config = dict(
    model='CTC audio transcriber',
    dataset='short read English sentences (LibriTTS-R)',
    train_examples=26041,
    noise_aug=0.002,
    n_mels=64,
    hop_length=160,
    input='log_mel',
    spec_augment=False,
    win_length=400,
    tokenizer='char',
    vocab_size=32,
    arch='transformer',
    norm='layernorm',
    norm_position='pre',
    activation='reglu',
    mlp_ratio=3,
    head_dim=32,
    fused_qkv=True,
    bias='all',
    qk_norm=False,
    parallel_block=False,
    dropout=0.05,
    inner_norm=False,
    drop_path=0.1,
    subsampling=2,
    layers=16,
    width=128,
    positions='conv',
    init='small_normal',
    residual_init='none',
    optimizer='adamw',
    lr=0.0015,
    beta1=0.9,
    beta2=0.99,
    eps=1e-08,
    grad_clip=5.0,
    gradient_noise=0.1,
    steps=10100,
    batch_size=384,
    epochs=148.9,
    lr_schedule='cosine',
    final_lr_fraction=0.05,
    warmup_steps=200,
    weight_decay=0.1,
)
Rows from block 9 of a small CTC audio transcriber, named by matrix and row number. Rows with one number belong to one neuron. Each number is 500 + 40 x the weight over its row's rms, rounded and kept within 0 to 999. All counts start at 0. Numbers have three digits each. After the name is the row's rms in percent of the matrix's.
After each neuron's rows are labels from the 100 clips, of 14848, where the neuron reaches its largest size: "top examples" is what is common among them. Only what is clearly more common there than usual is listed. The data: short read English sentences (LibriTTS-R).
# gate: MLP gate (model.blocks.9.mlp.gate.weight, 384x128), inputs 0-127
# fc1: MLP up (model.blocks.9.mlp.fc1.weight, 384x128), inputs 0-127
# fc2: MLP down (model.blocks.9.mlp.fc2.weight, 128x384, transposed), outputs 0-127

gate.326 097:481540489534488528502476535571443505531493468504460493531441518488464557511427461509458514494453458520498494492488486442518501448516460486463526482514531470521504422557518620466456463520458537538428522450512441591543524534469542502550534431533496502531523490492504494485499513523498542502516494496496524565452467528546584546481400546387469543556496495469471515508529423467470568569434
fc1.326 094:500419466491505518515506456527545525528564516453536588542509507424502595503514464505463466486479490496500449513557484516526482616556547433474531557518531460485526536486443563479545544486480490481486431504493487585547499493534485461448393501479477425470510488561443478501483480507465498426508506496448555503445498437488568454498547446518468494496451476567496432562525489513522496532528
fc2.326 092:498583496456474575504474510516475499482442427516466481534469510486607528477487510453463530452537495525539477571432507473465425430542464481520501490484493468458522513505552516458483478469472507517542498558489484577457498507567522489506580537522483476473568502512544515462505500537567472514509468376531434506418531469481547503421527498472541470561501535500530551454507515567478524544409
top examples: the word "her"

gate.364 101:497475528534494544511455499439570497613464588505476500517434546445521430545464522528519509433510491497537502463477435449494501474454486553497444569514417491508475491520517508576500512502488501458469536507499505534522472548471469519532483470471525573513525455509465532525452499504534522538477513483455515633467510544582483461545536489455462475613452449512502520588509489537486538481444
fc1.364 104:511475501497477510478499531475467446482419500452469446478503450481516482556520436516507516477502521521482461509469454411486450414538507580558437534519582496513514489474538492481469531543482454483432507478478577511612520417496551488508601516493533450459500543500503543505523525468494540527589514542573439599475455545501482486519502541445440483475475495485524467486500492507547429555497
fc2.364 104:499538495495552491524415486429484529496515476490498409542565465541403555521492553501527496494543412553473521440510489505527523537524454363450509528543532480559441523492571457531543548458482495462563469504496485508521402504496513531512524564464557478479540503611505504512471481527458465490499445536528468514485491477550547443511462539469491502465490564500486498502503547519446529445495
top examples: the word "you"

gate.163 096:461546512439468516510574466470512533457476442484464542445433491592502484502470566555535528477405441553595505486550480542514432472529479494490491537498572500473597542483526557498510514482483465506433498522438497485567556477489503463487556528526463469548479508480499535494511464536522508511451509502512547515444527523442581516488503536539465556515571433515526543433529490413545490493461
fc1.163 097:485457500511503441505495521419507528480528463555502528547525440518556515529543431504470475520548485524449547516546513480478552473473437435498527397560438489436569506461531489496617474515518525548488468479488534571509466468541535562520474523478456519508424498479515468525488488528511494487545523521499399476456478561465497429507471479483559568442539424466524505434551513512521550562506
fc2.163 096:496528468490550447506467526512427500419577530485450513518524495452548519518405507514510568506460515459503481485502514474494465487439456508478503500526527510489453530489541519472452540506512525572443531507465439505616460563472490473453547506576447534482568517558477399535508557529562582542496463427488430528529459489488477553498534453489521512531413505533465449527518549504537524520525
top examples: the word "you"

gate.192 100:472473465466482496533559585528515536520547543498535485508487548502463502533460514572429513553485524503542436479526433480519516535530542463501507476443526461525529504431463561420495459532532515546447478476528385528475439516509514573507503477523572630523557481461491479524468518555482478528493574486482519504557515494453450461488478520539465477486498574493431445582461521507474467456479
fc1.192 102:516584471503502443460543565600502488497536518533446471502535502518526515503463502447487517542507398508460513492535466508463476556470500449520498482482474489463470477501472501520512545429484491577496503497506498563470473522469466493506540557426534526531481460538510360493582473450500536436519523438567529494580492421550549456526429532562488490450527497469423543466506494507508523545461
fc2.192 102:463505431429511616477450521528462453533431429514514482477447414556478482504486503539540510501452532534541474388487527488487571526494481488549447560549463537545544487444523487458559442529444504434499505530466549480504525530409498505559533517476548460496454528509558473496584499475532499547451471558517495531496512470549443474495492469506481559471491489541510534514502418476548499483501
top examples: the word "i"; the word "am"

gate.29 097:542535497477536486440517489526548549521425502514531489539478519477458477472523470574543451421540545481445550497498497486457510526501548496506471487476518464503489482530579509418569413511473537487531432454487481556513554475409514501450513486419423543517530490541478550563567491438562482466534504478474506482578454533468420561420432475528461539485527506503558481525470519459531495503518
fc1.29 095:512470517586515498492450518474462568460478435598504591484467529519525431493565570498539426523468476623541521458444526498423475537489414540567493563536448488490489485494477498444490511522470492491499435451458452519486442551473474496469509493498516469491458485496439459539482424430455504526511485468514569521434462524517466501479533470561536563497503485492550531526485498534533501527490
fc2.29 099:488524449512498471523491501505499493572438500522563479511475477564494492495461483483461569421453551402484482503474526581504389527514514451497578560532558548489532469429523462570468421533484561484501512511533508488463465552536422448530572476484487481485475489447574515428514447484504534461560501499470489510512481494513562443469488502471540522501508499520541566457553478558430552496511
top examples: the word "i"

gate.172 100:470523446543468614564480513454512516503517523504526487464437545440479544495538506484490554472540536543467528505428454427446497466472485557494462535466492507570520532488456509552475574494499500464508494443486522500541480580481512483457488434498533457594465438500530521437536542477495501504464501467453524530550504491526542493451585451492568540489469561458493477412560493423567502474456
fc1.172 103:495513457491552530532499468475471481486494457477472475468528464551436505469490484509493485521533521555481433427540470439514447576486448453498528581576519533453581499536458456506527572458501481467555528581459441527485452497481544534488615462537490454510521537488437545487559434523511465510554510482543446529539513529566501560446553480570514497477467506508507491508439549420512474533470
fc2.172 099:568458530504504470547466451509491511552490539487546485508478522521517554504514409482533568480472500520526511440427519473528463466576586593473558478472566476541525581488441500475455489437519567472557418506555528460517541546529470490564477469510522455542541531451519552466507500492475505521529525531516457447492490483511529471541467452410541497521578488439450489526468485451434465450502
top examples: the word "you"; the word "your"

gate.152 103:518467524479485587523456501516490474475526437549585480453534474466451506497539538461507457471534547515543523487468408490484494509522507553445459468417456432541535526453531567513534482543487568489421529512494418541550438552442503471505514529471499504554521486528456470479460525554562497477505454524448509477535527497456554483552553449520567521521534502508500477503479521469606532391493
fc1.152 109:491489529513471416508519517549515487481494436518533434540473500496587483462516445482505388496548428507451457558492481488506541488514501544507597458514466559559523485539568442522486527499525482525429493500514490500459457503529510456511462435490467507430487474491511516569534497555432549501419528476480520465518475541439487472513474481485477499572567409507521603508563500572505456533504
fc2.152 113:503492498530520492485466483498415462499528525502515484510515544511552457492546521449523465517577453522521587503448462513439577514481518497547479539482533422522522487513513429541527462452521468502494462566574469453494464474536548523458580437512481510508458530518498552453509522493473436504504533480545549503499537487390539440566482468559458425430518459530576555504563491527525593518472
top examples: the word "i"; the word "have"

gate.5 097:572491537530457546516460501548541452509405490448581526465440394489541525511485529492502452533447547527479484468429513438496488516488505555500484433415526451438549494491566469543452494548539494489460469527534475554468498511548542453512506516434507549507502474492477532500437481500466605537491558520467539500484553492480565521602453506511499480506495506575489465545513494454520433467495
fc1.5 095:469500530528484421465532558508420518561560514504560492481466474497485511450514467569479481551496473454471521500481451420576428500476572576549521476476557431512431530488477450553528439539539474476469431545457489504461511486445497491511485459498455501535454505501506494479511481500538581468508501579464475482529434507470555504535403482528517474446588505462544531513445485555544527457521
fc2.5 093:495536469587510458476494505527425475488452507403526510461588511479478476504465532489505460499482528565519471507553514596497465521540500497578475485493473552472528491568541452516494515579486503496471594547477528544529454468482559486473549488429523509473510494506452468541444625464476461522511458528476558500559550404498510470456527409494502483427461520475443505490506530493480505468500
top examples: the word "this"

gate.203 103:533566581420448528452586477516532505481443573530533578409513529479500436492495492597481535450554518509504448566505520521484552555488565497578438512523500532539492518484489544467503478515515515497494535513456380551546538529448554517515460494520523518515483512552467537479556444506571554457497481448469489483427500511529466490501491461511505493437504451524514479467536510469454456474463
fc1.203 102:416470514478457497472520516523454458512499501550513452450553547514534505507453542472509530506536512441492502474441505525587508459543600474503469547505478421518551573444489523502453516485463469428491539521613483525497466505450460473446522477453464545482551505468482536394488515520563553531486570493508538520481456536575489552534449486492562504524527473539451520441487529507570477522568
fc2.203 103:535531471478573456472497554463567515527494503487455497473543544550492505546515524519497529497520448509394448488468532444508449528535561565476503472459596578473531478519504507472468519509499513428446490526563536535455489561557484500543591542452509466476518513596537498566434520510430473517527490562472498492494460463459523489553448464458455468474481473445446513562459563489468499535451
top examples: the word "i"; the word "my"

gate.109 099:468529447554569468482513478487485488571521584508548488473459471558514481512519449481383493459503475485530450487557485499460425477448498440522502496564444458441578538512511591459508434516515535497521557535536469556533506482496499519458451506501549507517511487524498509545505466478432503532519545460473495483549475535537459478505413484510364566518483526486509465563522472452473550532548
fc1.109 099:533447537512489545582501475499415579466481486478629537558507460397530472488542528459444486471503505551502483504473471448467486562450532523438527499522583518532499456551410500467468489543471575510470463541550475561571516505437514492505473524506523528464471423531480481510555537471515482457533488443527544491448560545510491461482547511437450526494494466467509458518514523518553466522498
fc2.109 099:500499455524579512434479538486519453482416462553430476532474552515577583547473455476447513504556504495470506541482529514501448505453533546545421525492546502447598568517537532536450488526525522461551479471514548500539495479500503464470561508524485400570471550481486516480483471537494458561471513511508552499558514498489536423494427538467476545530480495449548520449488483557442534555452
top examples: the word "her"

gate.241 100:476537502529500520445494513454515506435454518534476461502554460512471483570546518488508526486490506557562485511567503497441489532506478567502464521508550523406494511547562481472593496472469458431456451533491402534557488473437557422511574546488455522549467484483548526465497442557535492499543447544470503522530534540513510564420540501493482492563490521400466525513462471478546532497428
fc1.241 100:539525482469514461584412472498484464458462480479439444429537502476514483554522487540523437548482447509507471517589545523482581520508528571505532433524466464486466544474518462539574479464568497497496485479535449483456523500457472517455508524533468577477512566486506530469519539552485528516416464544527436461523563489426543407567488544469473420500521492503498478476584501511466514487517
fc2.241 096:526513525496508516500547514569473516530485490509525483542531491445482448452518490464556530521490589397518508485531504554536469535555481462464421532521557477467482485459511517496510479546488563518463614456482475514542503455403503493422462479530466559528510472507535496469483563523464484512574558512524500449481482483476466540420454399472538546433491498481556529472585489471558469450465
top examples: the word "you"

gate.216 097:519509435433444481497545472536474564463544458498553471425520580471538437534529496543468402489440528479473568549505493461470501545497473530528496483476478449544527466424575526498559524444484533480463444499483475554572497496472515501492484504480423536445462493499554504465497487512482481545489520506537456538501491547446540531475592524492499419450580509503521447511520518536427479513594
fc1.216 101:496483510479571488473518456531496551480477447401524476515494487502519448529567499488532451465471552532547591502530486529464501417461519527506450503500479458532496486551552533566501515523474613558454492477432528506527567476483563481519450505539530556500516493485562458520553542533487474481516541481542516509432513573462553451473483452447549428502456495546576514480582558477433521486516
fc2.216 098:452475520393485530568499425442531463508535508476469609458524526490539519478475523554462546455503452555461469434447453539541454552492511505519484505512570520524540525489471462492497521487498539488542592463422496521503542546543549503514470504475503471485496459546473443559519593533524492547490534536527482489427511402481503527472469491504458454541536510546472422479493481467493498536400
top examples: the word "was"

gate.245 101:504485520484432556497500508512463490408471505484484497485476463540524475427508515520555551491453425536493530448569445544499498477550506495564503542559543520529498554467480467533559496483586497468437451539506479502458504520418447499531487494423478492569457545447520506499463506454553511509385534509463534555442494528528467525538488492458509538525465547431481491501495533570555419536418
fc1.245 105:566531542458520460504459462550410514471502507487510518487533526485577446485418474440474475494536551461489503446476595581471562485514503511564482515490509486544587473506465453421439517564440507543536568496537570459518487531507472480521485485508546511525498511493460529517482511490541480530441458442421518477407479547519470451537528514580557523475495554511441464525514444443485513501475
fc2.245 103:560498466531403422498522580512496540436604475409490558524499502465516524489471507467538592456496516486516486552518542500447490569447560461426493519528498525530457462501538446510543497416514497526568499493483493537540495474559515548512534487509518614488456437522463481497416475406485457468505448476483551503491517514465522530505513449559483499486525543537498475510514493527450535465492
top examples: the word "you"

gate.379 102:521421527513404442515555509509537506500568543497494363516512512509527498500523529554463488464443491540541455463470459483449464444514553501466422512610484469468485457518506607460511552538496507448467555491504557498555481481481527497442512546442556506510483575458538494530513514480501508504487556538505556512481501521485520505443472500528483549483522528429453481465514459489438468573438
fc1.379 100:458467441609543496512528557494585513538482520502443518423557471509526423521477399469458490491505572500503454471461471499513527453463481502480488533457482452474598485451507517530551530512521486509468456626469513464525491476476449525437494493502472436507507510529499509502555570538509527523498578507494435519497510512542616513458441532453475527500513468533555435490508464525505511538495
fc2.379 102:507447482579461462552555447481511471483456562506521518536566466489446470504452490521469497433469418466515435554504445517522581541487528540408483446541491475460517548567537548533472532515532542478510475486496513524475552503528430393507501524480523514479475499521488465503493456517463500498534477551406607521465502490449558560472517524511490546512538472431453445484498502492504545566441
top examples: the word "her"