python train.py --train_examples=26041 --input="log_mel" --norm_position="pre" --mlp_ratio=3 --dropout=0.05 --layers=16 --width=128 --gradient_noise=0.1 --final_lr_fraction=0.05 --warmup_steps=200
Rows from block 8 of a small CTC audio transcriber, named by matrix and row number. Rows with one number belong to one neuron. Each number is 50 + 10 x the weight over its row's rms, rounded and kept within 0 to 99. All counts start at 0.
Before each neuron's rows are labels from the 100 clips, of 14848, where the neuron reaches its largest size: "responds to" is what is common among them; "loudest" is the band of the loudest frequency at the time of the peak. Only what is clearly more common there than usual is listed. The data: short read English sentences (LibriTTS-R).
# gate: MLP gate (model.blocks.8.mlp.gate.weight, 384x128), inputs 86-127
# fc1: MLP up (model.blocks.8.mlp.fc1.weight, 384x128), inputs 86-127
# fc2: MLP down (model.blocks.8.mlp.fc2.weight, 128x384, transposed), outputs 86-127

responds to: the word "said"
loudest: 250 to 500 Hz
gate.198:43 50 53 38 60 49 31 66 52 67 46 36 48 59 53 42 41 50 56 47 55 61 50 49 54 71 49 58 47 69 43 30 57 57 48 34 35 43 46 53 44 43
fc1.198:52 50 35 41 47 38 70 49 45 62 50 60 48 51 43 44 48 43 50 71 42 44 51 65 45 53 65 45 56 48 40 50 51 49 39 64 37 45 35 57 52 69
fc2.198:46 59 55 57 42 43 45 65 51 44 33 35 29 51 50 55 44 49 39 59 58 51 56 46 64 44 42 53 37 54 49 70 52 49 59 57 45 51 57 63 41 53

responds to: the word "only"
loudest: 250 to 500 Hz
gate.53:50 32 44 41 57 48 54 53 37 39 45 63 50 35 31 60 38 43 49 62 68 42 60 58 20 53 48 42 54 72 25 42 45 58 54 42 39 52 47 66 56 42
fc1.53:31 39 30 53 47 42 51 53 50 51 44 40 44 43 37 63 54 51 50 52 73 62 55 54 55 34 54 41 56 67 59 61 47 35 49 64 48 54 43 51 52 37
fc2.53:45 50 54 37 78 51 59 37 57 72 47 45 42 53 63 53 52 38 36 53 55 68 39 45 47 49 59 42 64 37 42 64 45 58 51 46 40 35 46 33 51 46

responds to: the word "for"
loudest: 250 to 500 Hz
gate.321:56 57 50 31 44 53 48 57 46 70 50 40 39 41 52 53 40 62 65 41 38 50 48 55 49 50 43 59 41 54 50 55 54 55 43 66 39 35 43 52 80 39
fc1.321:38 43 48 48 48 45 58 57 56 45 39 41 54 62 59 49 51 31 56 48 47 40 40 43 51 41 65 46 56 51 57 49 62 35 33 49 45 53 69 43 46 49
fc2.321:68 32 71 55 49 65 44 37 46 63 52 43 48 45 50 48 50 42 56 35 45 45 48 47 65 50 63 35 53 38 33 40 48 50 63 51 53 37 47 57 45 70

responds to: the word "said"; the word "he"
loudest: 500 to 1000 Hz; 250 to 500 Hz
gate.256:39 59 41 43 42 58 53 58 38 56 54 64 44 45 61 43 55 46 49 41 76 47 61 55 36 55 61 54 48 59 57 31 46 58 40 46 56 37 44 53 56 30
fc1.256:22 43 51 42 45 38 54 63 62 63 46 51 57 53 49 65 25 15 57 69 56 40 37 61 51 42 44 51 56 46 59 56 48 37 46 72 43 46 54 69 53 37
fc2.256:55 58 66 30 70 38 81 69 44 47 36 53 61 46 30 41 52 69 42 61 42 52 50 33 56 55 42 35 52 46 66 50 44 60 45 38 50 36 55 49 31 57

responds to: the word "is"
loudest: 250 to 500 Hz
gate.115:58 65 45 53 37 35 34 58 59 65 40 78 60 51 42 54 67 34 39 40 68 48 49 64 47 46 42 53 47 55 44 29 42 34 49 47 49 44 51 42 47 39
fc1.115:58 60 72 31 32 52 55 52 43 47 38 42 55 55 52 46 50 62 57 47 44 36 57 68 44 56 41 56 41 53 39 31 48 66 53 56 41 49 60 59 59 46
fc2.115:61 54 45 59 62 55 59 33 62 43 46 46 57 38 24 51 63 42 59 47 58 58 52 42 66 45 71 48 52 28 59 53 71 35 39 53 57 56 32 39 27 43

responds to: the word "i"
loudest: 2000 to 4000 Hz
gate.297:41 55 79 64 29 54 50 50 55 39 46 61 44 40 54 64 42 35 61 53 39 53 64 50 49 41 55 54 64 41 60 50 59 51 50 51 43 53 49 50 28 46
fc1.297:48 49 60 46 67 38 68 32 45 47 57 79 54 57 34 61 40 25 53 61 54 41 38 55 42 53 54 50 70 49 38 59 58 40 37 60 45 45 44 52 59 42
fc2.297:75 42 41 42 44 56 49 40 64 29 54 49 47 56 51 58 54 49 54 66 62 47 51 21 65 47 61 60 39 36 67 49 76 54 48 59 54 49 48 41 53 51

responds to: the word "is"
loudest: 250 to 500 Hz
gate.164:59 45 66 52 33 42 52 52 74 32 56 60 55 32 56 38 52 64 37 44 59 62 34 54 28 53 48 56 44 42 37 49 61 52 65 57 52 37 39 47 59 41
fc1.164:38 58 54 39 60 28 44 27 77 53 45 67 59 37 55 32 60 75 61 40 56 46 25 56 46 49 38 30 52 58 58 55 53 61 55 46 40 54 63 58 36 62
fc2.164:25 44 41 48 42 53 44 47 51 66 47 30 55 42 42 48 48 49 53 27 34 47 54 42 49 36 47 48 39 55 60 51 61 61 60 43 50 46 41 55 38 51

responds to: the word "to"
loudest: 250 to 500 Hz
gate.77:59 36 50 50 58 40 58 47 47 47 58 63 47 31 37 57 76 27 53 38 57 36 50 78 42 66 45 61 47 37 51 44 45 52 52 61 56 51 50 47 53 44
fc1.77:44 28 51 41 61 38 58 38 60 50 55 57 60 47 34 37 37 38 49 53 58 37 53 40 51 43 63 38 62 63 54 52 58 36 38 57 52 66 46 56 45 35
fc2.77:58 47 68 53 61 69 65 52 42 50 38 58 49 50 44 56 50 60 53 46 51 69 52 43 50 55 58 41 46 75 35 32 31 54 55 41 58 59 67 58 37 49

responds to: the word "said"
loudest: 250 to 500 Hz
gate.316:31 60 54 35 47 66 54 52 52 53 51 35 28 47 32 40 51 54 52 33 70 38 40 36 43 60 45 49 49 63 55 34 51 55 55 67 41 42 38 51 45 46
fc1.316:52 52 53 54 66 47 45 43 57 58 49 54 28 58 51 62 60 31 48 43 55 52 63 54 45 58 52 53 61 40 43 56 64 66 48 70 24 54 50 43 51 48
fc2.316:34 56 41 45 38 39 62 30 52 52 59 43 65 39 50 44 37 58 59 64 49 58 48 47 60 54 57 53 33 39 53 53 41 62 60 60 41 51 47 46 42 46

responds to: the word "to"
loudest: 4000 to 8000 Hz
gate.34:47 54 36 43 48 52 61 60 47 56 56 43 68 34 32 41 44 70 59 56 55 55 60 51 60 46 45 32 51 42 55 30 53 48 47 51 47 43 57 32 47 25
fc1.34:71 37 39 54 49 57 50 55 47 56 63 39 42 41 67 62 61 45 56 43 56 45 43 43 47 45 61 41 53 57 49 64 48 54 60 63 51 58 42 47 56 62
fc2.34:41 52 22 60 50 42 38 47 47 49 54 42 53 43 41 50 47 48 48 42 66 53 50 65 30 49 54 70 51 71 58 47 28 35 70 53 45 40 67 37 52 39

responds to: the word "for"
loudest: 250 to 500 Hz
gate.92:35 45 45 51 48 55 47 63 53 57 42 48 41 48 47 59 47 47 82 63 49 38 54 39 22 75 59 52 62 40 44 54 52 53 48 55 44 48 53 36 50 47
fc1.92:60 63 58 51 28 51 58 65 58 37 61 41 48 58 59 54 47 54 52 56 50 66 44 49 48 50 45 48 47 44 70 40 71 50 49 53 40 48 66 54 34 67
fc2.92:49 53 67 51 52 65 66 27 47 31 72 33 39 49 54 47 48 49 40 29 42 51 62 40 53 55 61 40 50 37 44 50 50 49 50 51 58 44 33 46 35 46

responds to: the word "she"; the word "said"
loudest: 2000 to 4000 Hz
gate.146:38 58 43 38 33 57 26 46 45 46 41 55 64 53 46 53 47 58 50 49 39 48 28 40 53 57 66 61 55 50 50 49 54 58 47 47 53 49 49 39 55 55
fc1.146:51 52 38 60 49 57 44 51 57 40 36 38 66 61 51 41 38 45 56 55 35 59 53 45 47 61 53 57 41 65 43 62 51 45 45 73 64 50 40 28 49 45
fc2.146:73 64 31 44 46 58 46 48 49 49 51 52 50 41 61 56 21 59 44 28 49 52 64 50 52 39 57 75 42 67 44 51 34 56 62 58 57 49 47 54 51 28

responds to: voice: female
loudest: 250 to 500 Hz
gate.289:52 51 54 30 38 45 52 54 58 40 65 66 38 49 26 56 58 44 45 43 57 51 42 58 36 56 49 46 44 36 37 58 49 55 57 66 45 60 59 40 52 49
fc1.289:59 40 38 51 27 64 58 65 51 50 42 45 40 53 36 63 46 53 45 34 62 45 42 58 55 53 39 49 57 27 39 29 41 46 49 52 56 47 63 46 51 56
fc2.289:59 64 78 45 52 37 56 42 33 49 57 51 55 55 49 29 61 44 30 55 36 44 65 38 55 44 53 30 56 48 38 62 44 58 42 55 41 50 52 52 60 59

responds to: the word "i"
loudest: 500 to 1000 Hz
gate.295:40 46 47 49 65 59 48 66 46 65 53 60 38 46 52 58 45 53 51 67 41 67 47 45 32 36 48 52 47 54 54 46 61 39 58 60 45 40 37 48 63 47
fc1.295:59 34 51 47 66 66 67 64 53 50 50 53 55 46 52 43 44 54 63 45 53 51 66 31 51 45 54 49 55 49 55 43 64 45 59 38 67 37 57 56 49 58
fc2.295:54 50 79 55 34 61 44 51 51 66 56 63 55 36 46 41 52 52 55 59 55 70 43 50 45 38 38 55 49 60 56 71 67 49 42 57 61 65 31 57 49 41

responds to: the word "is"
loudest: 250 to 500 Hz
gate.165:39 41 30 27 43 47 41 53 28 43 50 50 46 47 55 57 47 45 70 52 70 53 55 45 44 55 65 62 58 63 42 53 46 50 41 48 47 38 47 65 54 53
fc1.165:57 64 53 52 45 48 42 57 44 47 57 38 39 54 60 56 59 40 61 37 29 62 67 45 42 46 20 42 48 54 47 39 41 46 59 62 56 61 63 55 51 65
fc2.165:51 49 43 67 44 53 46 44 42 65 58 42 46 39 52 57 69 59 20 55 59 30 41 51 62 44 70 61 36 60 44 42 30 46 51 32 56 52 64 56 43 61

responds to: voice: female
loudest: 500 to 1000 Hz
gate.183:37 49 70 54 65 40 48 48 47 62 52 47 25 49 37 39 37 57 47 54 53 28 36 43 41 27 48 50 52 58 57 60 58 50 46 54 52 52 52 52 43 42
fc1.183:54 51 39 64 31 43 48 43 47 43 51 57 50 49 59 55 75 46 36 58 48 52 50 23 58 58 78 54 60 61 52 66 47 35 29 51 59 50 40 48 50 50
fc2.183:58 35 60 41 64 30 55 42 50 61 54 58 42 50 48 46 40 62 57 53 49 57 68 29 25 60 35 57 39 46 48 51 63 47 53 57 55 55 51 24 48 58

responds to: the word "but"
loudest: 250 to 500 Hz
gate.302:61 59 36 49 48 45 47 52 57 66 59 64 47 43 31 44 65 59 49 40 51 43 49 43 59 59 50 50 58 57 61 65 50 66 50 58 59 47 50 43 48 55
fc1.302:46 46 26 33 34 42 45 61 54 43 53 48 51 44 54 65 36 44 42 62 50 43 41 74 47 51 67 50 59 56 43 35 50 61 42 41 56 54 50 61 44 33
fc2.302:44 46 43 42 62 41 71 26 67 55 54 62 51 51 31 31 52 49 58 48 39 66 61 50 42 64 36 58 64 54 55 50 61 61 56 42 44 40 33 32 59 44

responds to: the word "had"
loudest: 500 to 1000 Hz
gate.363:38 67 47 55 27 65 42 50 52 39 67 58 48 49 43 56 34 48 57 57 55 56 61 50 51 53 56 63 45 47 52 63 41 61 54 55 40 45 43 51 59 41
fc1.363:47 54 46 57 65 62 75 53 47 63 50 61 70 56 52 46 76 63 42 52 55 56 65 66 41 76 66 61 55 35 44 52 57 52 44 50 48 40 46 63 59 45
fc2.363:76 38 44 38 53 55 53 47 62 57 57 49 55 56 54 57 70 30 48 47 42 37 63 33 54 40 57 59 62 29 51 65 55 52 66 42 24 37 49 54 55 49

responds to: the word "i"
loudest: 250 to 500 Hz; 500 to 1000 Hz
gate.239:47 32 47 35 31 40 37 59 63 52 49 65 48 46 71 41 35 48 51 45 51 45 44 41 44 32 62 46 30 48 46 64 49 50 58 55 58 45 34 52 42 50
fc1.239:31 35 55 48 58 56 55 46 52 43 37 68 63 44 40 51 43 35 65 54 46 78 60 41 64 66 62 43 46 51 24 38 49 46 60 43 63 59 63 57 64 27
fc2.239:39 49 58 43 51 53 54 66 48 61 71 49 65 39 36 52 41 51 55 58 36 46 46 45 25 49 45 59 59 53 52 50 66 63 45 54 55 53 43 53 46 61